From a checkpoint of a small text-conditioned image diffusion model: 32-pixel images, patch size [4, 4].
Rows from expert 13 of block 11 of the denoiser, named by matrix and row number. Rows with one number belong to one neuron. Each number is 500 + 50 x the weight over its row's rms, rounded and kept within 0 to 999. All counts start at 0. Numbers have three digits each. After the name is the row's rms in percent of the matrix's.
# gate: expert gate (model.blocks.11.mlp.gate, 16x48x192), inputs 39-77
# up: expert up (model.blocks.11.mlp.up, 16x48x192), inputs 39-77
# down: expert down (model.blocks.11.mlp.down, 16x192x48, transposed), outputs 39-77
gate.1 118:541520436584533441450523430502446460479466527454388521448497490497617455526541498446457560561482413473524496456485467
gate.2 095:473537516535571452510460449548636483416523513557405478468531489524465482490509448452405520481402619472505475452498584
gate.3 113:399513435473425532541450447516496474506456381572472538421409483524463531527539521470485518518517510472399522517423533
gate.4 073:504534398534512504537506555399466553538469479518468543477580447479453517464503552559557680463559502495477516527512582
gate.5 076:518521469482518551509520489503498447525476458524492441507465565602490512526442438554438408522487603466546499477521500
gate.6 088:444504454524474523498510439499551569454442497519477537561477444430487459449509518452410563501487460465403572571552556
gate.7 057:581487515481469471552531571440546510567465460566540511521490505474486515496508478434485680524536468484479447471494512
gate.8 108:495506423576475511448502539508414495497505581445416542500504584457493450527511509424529552454493558461598564341508483
gate.9 104:513573445455612487395495521481475427474423516472530495417478503582507471565497476568464568528444490480483525523521528
gate.10 038:545409522429487545489499572484447515532464418506446513465520471480478508501573607483535649447502523565483445519557554
gate.11 121:496451408502534499521530464480486468475381576517455519426435402494452511587490505418443647468507429489406563451512468
gate.12 130:491480503397562430404549454500493428529479563438455497462540418522568413553492501489460496500449404533517501523464474
gate.13 076:545544464535454390558558511500490423499476480509486559526534458532550490534555539550412651396555505479496526526514515
gate.14 090:464443504421545477500569579479488521523444578473494480540534467556468536548585514451571512527491519417459429554510508
gate.15 084:415533402531557481476498540490434469529425514516477503501525533565520479477478519537458372517499519484468485544510474
gate.16 091:548532404492529494527579508448495443511585587507559567450521608524439507533562549439507544557459554475528499468483566
gate.17 119:565506492525466520562464464498467556461516620542550517381553429480494474515557473458431501624432459545435497440410478
gate.18 121:483508528477540462438455498472493428510392613457491455453531486529625494501525535440423646502418430552518499485529497
gate.19 085:559479488509581564432471520543507518532516463466500541508444451478408474569527509524468486563413417552506525478541561
gate.20 075:468552373474501451605469470534521483459462441503426584471509581498471457572518494510461483513527513477486569551452447
gate.21 079:508495519449543542477523448542436524479459442615594469459530480493460530433419566373548631543546540495431518482515444
gate.22 100:475492431492550487534447490430434499508459558526519428417525425507452496551489510373422629449552371504484540451470444
gate.23 122:444492487537508390445478456478453495474428523482424586520540476573558499572530465485477582420505496449484510503487482
gate.24 077:562554431515462459435492492412422440439456539478532516474451484559486463494480532581551513468514489394517467518433484
gate.25 093:512488489469563458435555511458464413547468496456483550556490568592590555495474546503484476560481577518529452496498508
gate.26 090:514499391536585416477508544440491370385520597455502417521453444505484466511523539523463515513493541514499510520521488
gate.27 086:519522532458477402452494498542524542458491505484465536556575413522568494455444513483451591498633484559513528534479442
gate.28 114:474455532426473397340467498536475376488448586500417510441537482572558462502536603501415550474469453548545513533479513
gate.29 124:480566465533572405450470527546540458552432540593459504441476505537487505497451529482421638439469511519488512466529570
gate.30 083:520586481467526512455436483598466414528461501569511486568556567491409474492537430569458407406447481552444503546578471
gate.31 081:421482455478472599533531535540529463502536435495563421571535591460423548441442516488556535469560500515535495516533517
gate.32 102:404578360507566391526545472519528372511535553467471524457460527594572430542502521486468420554428588503510521582537521
gate.33 091:603470561408542502410502489436439521469525471531548424396500505514515433412479557492470390540464550534521528536487595
gate.34 113:445504424529533451403605502463411521477513501493487562486431525493574559537437553470554510482431484466537552439493400
gate.35 077:390518578452549524506515515563567471453473403418474530453451558591545485484500530494483463515567555547556566536536516
gate.36 083:490514348379583500410465496472490467492469556459522510499428570578525505450512508532455635392565461501443530526521509
gate.37 122:493472546533560470410616552476406529484436526493521549516493549474539512534488540443503533488485577444430471441486457
gate.38 117:442497428459532347492552454442470482443452484515558565494424442586582451501476554517462541522473454481512554500450438
gate.39 123:488467402512607350497522506522529410553379563478511506519476476576496518605471560467525527526416584485493482478518498
gate.40 118:508552399518507429566486473507554439535573550501471479475531504510570510410522415464467497522519486436615476565503593
gate.41 109:491527551444568417474511470561527481491365507547470466480537528594553454483494667525417567560445458515480515496438455
gate.42 095:503555561558465500512500485468470589494520567506455601515507442446465487482521489543416353502547472454434470439499539
gate.43 071:530476590573452499517575487531518470537591445422480496606444495457497545575397403467545308504528514502567527461573529
gate.44 079:518485500505455581488449455507517512487632450493461527473500546548604446498440419462418575416567540495633582470406476
gate.45 118:503610367541481355513535498462469401440497515542485508495478486548587512611521489489561553530458573476527537553472518
gate.46 088:560534434475555452497574488463491427464575482542507528434539438498502512572454510537423528480589483443536555524543507
gate.47 144:496489549430597356419546432488535453452440536524550514508502509517554473531497579451437590444452513541485510549499496
up.1 119:470494473494521543485466357502514497479531539486360514469523493529586520481535480482536476554442428433470494536511465
up.2 093:512478510515433493498501542434453471493501507408515564521462452528508520522489446515576477536572404492481524476393389
up.3 108:431493461443460583537430447589548490468490376604511579446376524519414522490572504439447569512484515519414479477441532
up.4 077:478536473486425388524504400530501471562522487499474502428514438571485439537456543583418435429468553551538478462498455
up.5 073:475489396505554497477445522531541472562472522482496468516526601533524493468515527582532597428448576551532532470527472
up.6 092:539530535463507465597516552450428542479493471452547538521543529512427506487450541576590493484581572489558569390491447
up.7 072:527579455503540492509483530513469468458485436505535468534486569530517416572494451577551435496503510415529535528523461
up.8 105:492471454515495567450513548520453470513458554439422570543522541469538550533539579559471560397576552520519585425554459
up.9 113:478463468503514584480483519397549470545520528411533529506525511571486548552465480508471618479519483484507599483550495
up.10 059:494423540509501485489555514425470451538560364439424554505503437484526551538500540530502509419549501512475451500467519
up.11 117:548501559457455497482526511567476566497581469468490488540522574485529482359484512552610515467566550538522503581492535
up.12 126:478417446397524522440529421460538456544470566565448435435549424544472481453463561552474629440413460509548469564481487
up.13 079:473482486530486542537485488484568445481429507514432512531466467516542458469454461506530473511447539447482514504482555
up.14 085:523460603469486583541463485560496521531610411474480461520527495496422517517459544463560270523469494509599435514497454
up.15 091:541438473472523466453470495440533516532515555522517479442494518438545505484497554487529659516457463597506451530491464
up.16 089:552463625545448517530461514540511539539472462496511469545489478465452496439469506497438563469492390581545455551541523
up.17 111:520533432521463474490491412500520546444557603590529528369475494466495542495611508483450577584478461504458458489435500
up.18 126:496547408560503395553642528491500562487582463524520527494455497454488553467414527515572466543541528508534548544480511
up.19 087:499475468517562441497531504495529469519421504410511539413464451525504547521464495527406658526490506571481543449514485
up.20 080:521476608467458499429492547526451456508520480466488538561477457496483482542488454459537426484588503521475459435473520
up.21 079:517521471554432430587464459511520481513438411569537571509500451467450503432514571468543770517570562447473430519526425
up.22 102:386556564563447491517498489595536529583498557531509463651511610448556469435557495552500458543460504543505566532487461
up.23 106:517575461529575490539505523506511459492559474464468447427519530415510452483493524540531401553413563573476496495520507
up.24 087:472521526484436493539511482439529506469575486468502454516511453491570505531471548518378394517615481442460457530475471
up.25 094:521516378503503404489584495471428467485447557498530526461564525531559476495542564532513598526468618549429469407435471
up.26 092:533539468499562429488526487466434376538517578445503471443502428575524489486443512404486557474420478470523526447459431
up.27 088:478488430402505520425520459530524458466496491500526472474517527445507545430515538486477593350542541504480501558546481
up.28 114:453567524622528499638542495484465545541528431484550438521483502472490511429482454523548390522546519468446468480514491
up.29 121:446529455581554473554495513565548465593480528549440466458472507528433500479480512512509496505441504530518488438518580
up.30 084:528625509509573446465423494539448448540504508522524506538548538506487525524535425511482322471543504410475577545602574
up.31 078:586492611474445503595447524580442616465514516526527522483496511511526559483499483560551403481488489497487508463503468
up.32 103:476472388469589442503568457504502377493510532441545541486473554580422446511532519522390569451453562519549526613501482
up.33 107:530521509461521557438447505567470425558509501491513483477442641457455506482568469496587372488426519566565524538508564
up.34 103:505568542532402493563364440555549485524542472489464433501565496517509438562563361521488419607434469490569497491582587
up.35 078:518469582500530533552453545509442626523515579497475459565505468435538514534479509371578408528418441468527504450546539
up.36 084:402541454627579556457563472479452458498357496487537545480501460509507428474454437524446492569460461431518586530555527
up.37 119:558470527438449577558406453503534539567566456538525493499495464502454504498472504542519525526556370504559492482501563
up.38 119:536575579541479398441420555404508512484473555579419468521499534417554460585556498445464443537512536555528456495484624
up.39 110:465490567484420547518518499479521544479661380499486522517533488386563481466539497531520488382581425546468552482474490
up.40 118:476521411460470437547492458485581486500546493534507514445563525509506508437473510490440604497459539448591473556518574
up.41 113:520498456478487364455490532445501451440535557575543534562478525459520532450514440560508558438547495493538403494523530
up.42 101:519481530472510520565550526510453508539595476459465444557506596522486597519539460414561520532522501512522506482522459
up.43 082:486602532552542571492526426550543452482638594533490522461503558500526488498467469510488433521474514505489593523497511
up.44 077:500517456516472512455446491478509493460486425478476523418507519557513459519509521549363610544588502511539542529390494
up.45 111:542462447498529435456520568497515369517407533483447499507483483553459506525515523539510563510494497548541510539517484
up.46 090:466432573521516540549481516500501512510460506486512469546489488397559479496519441428528293597408491524518456462524480
up.47 134:557534499528528416512412516440508485505544436580461530475509510453437461482530518574517559479450524500478476476501548
down.1 121:466355528441451505527470573475525566490511476427397599446498502530565533559546484456521493474476438547530471490497596
down.2 105:488434573457439493521503446473542534495468467546520487536453545489505527472561567461589589428605413525516479520494541
down.3 099:467516575473476504511484589479496483498585537468505491536496518516425554524471486523487530529479475451544466513460464
down.4 077:522504468525430502595480496555453555467532504530467482472480527541508567442494495493478523495465496525433497460580383
down.5 074:507498408485563460432480444565532477516478480467483514476561533462390478490538464549479387517536528491409541494464538
down.6 092:611531540518475509533501402508552603466391494457462501568473520468559570505509555470558466490555465553439449513556528
down.7 076:550571511488441506513522471462542547439514442477500512481425501515552591533455542454527588424463387548474462522485517
down.8 102:441505467566599484544507466501493472481513474540445436465574514416605393411474512436525554479449448499424550349448478
down.9 104:487361566527473458528476472499535530384537523546480443559494494526502550514529481472521452493580413534512497455570511
down.10 072:627585537526445516546484532585481541559493583441543505514445501469518538508562474527485491541521531441510521577569518
down.11 117:643479533489480512387475421556487533558430542443526499523519451492510493641508548536548538568547402536471513597476519
down.12 124:455356528500507414513536565418534420444500495475454568493511519531456538495503510513443506494466500504483540519498522
down.13 085:540423594485487491506529484478560513452438470559495579464466515476501527407495597468533613514495488523368546507490495
down.14 086:479590504515524491515472563550387482552457496449583453517508570380553509565459467536438518515591460519382478487462449
down.15 086:461348370545568471476482494455467596492515552514486540477412424573522477494530507460521352465495510516491511494490417
down.16 092:485669564497493483537496477544445546538538492448481545540569541421579504440472532476547471385488545499488524514485464
down.17 116:501468495537447546575497498527609574528540515565544482500374524394495467548562430452400429527566533464546495463455650
down.18 121:563588426503526576499569388494483521590499475423548462486547486403507510494447503523538514539531444459485477558484431
down.19 084:514552468578477499526491488533617551450476508501489399533541417418553506465578536522435439532447426490457527488590589
down.20 079:415554543539490570464538547475522501430519517332386495459453480426494554540521467440558523567521506438564494445505505
down.21 088:554529450497437542504481458530514503596509554569475448500409414468506577445530470535522482593525530481540477538555424
down.22 099:449552564472494469452480578488534481465541510448485512533518517536474429611508501556503482520526531492507503531569420
down.23 115:544581488465523568485536430495563468530428559503487459481533531363464488522455571533547479563490471589578516402488505
down.24 080:402469492509444523487502540530543533544501546547456424531484475495548547492452546468483526534492463507461496434457504
down.25 095:485472377545506483496527500530540426511482521482538373480598406504553512450456477541445448569402496527410560494526561
down.26 094:471406458545530502514537507585599380487449428533508476501504504540485471471541472481459536546433438493543541552495575
down.27 084:473554469467494499473564497506425486503508496374505627490446436635455495561483587494508418548460506504411493581446555
down.28 117:568589562525470567496460505484493567451530512548526501527510534432561435545444453529561503513522460356523532518545526
down.29 112:431553469539501464482415539467507480449571461432404451589466521516416457474439443515430545557524534487488509457520411
down.30 089:524510613484524520548475479514436444467511557515493497424492545485522451539542507513504608559463523495519523467479517
down.31 088:425413486517505511483534566504489393464477468531435578491492500542471477463503460522457410433406505524528519517484477
down.32 100:460431433524513475471578542465473411444437481569526445546545500610416374482531554557439526592441534495488527564493515
down.33 097:557389482484610482485508492492446510537509475423491588471527523512485468478511464563504604574559536428511488522521476
down.34 111:583461557440480500598364491508522532494459485495482560519358479499536481461592459464494493474580449561535478509528399
down.35 082:514433506439542533474460438532478437535509447419502538506420421460613578538608482493547527450549452560495415542490407
down.36 083:386350495468539506469514561484503488524582512492559453451513414482456503496510440474501387485502574473440537554544527
down.37 126:588524563472465480488383521454509421400489444512488576512419502465486538487505505442444517526555471454568537553579507
down.38 113:472611530497520607546472532511480464513495492526465465441504507447591507441488447471450530443477487520485507447500454
down.39 125:513544533475461497513606468511525523619557447407510562533404528424506473603547527455544505458573505481538450533461509
down.40 116:466503458532534477464517580474441434434525468519458456509433490508533475598471436478443521553484498513415493542548417
down.41 103:469445458506545472505552531496460440600490445428545489502509452439532512548505495463537406468479563563444533481479499
down.42 099:519443525477612438452471437539495450513503465498584563551598534502404451469524576503545410453523543483499523490465550
down.43 073:493501420473417515527546505497494607555442592533493520553572467562537569361486515524535597468458552456477474510446422
down.44 078:516470486513501487537433565489492521505490391428398485490453528462661431505484474503438518455446544583415481426461484
down.45 108:514628478521501496508475559505460365457451479456501421556544537586526527443495512527512436527465498493440476586487380
down.46 086:527431507400467525503505518526549548558486488506500504512451487418503416525548502533510500516465494471626489447395455
down.47 137:525547524511570603532422456491445470523537479456522553442481534453531511494523484478466495441504515474568519491533509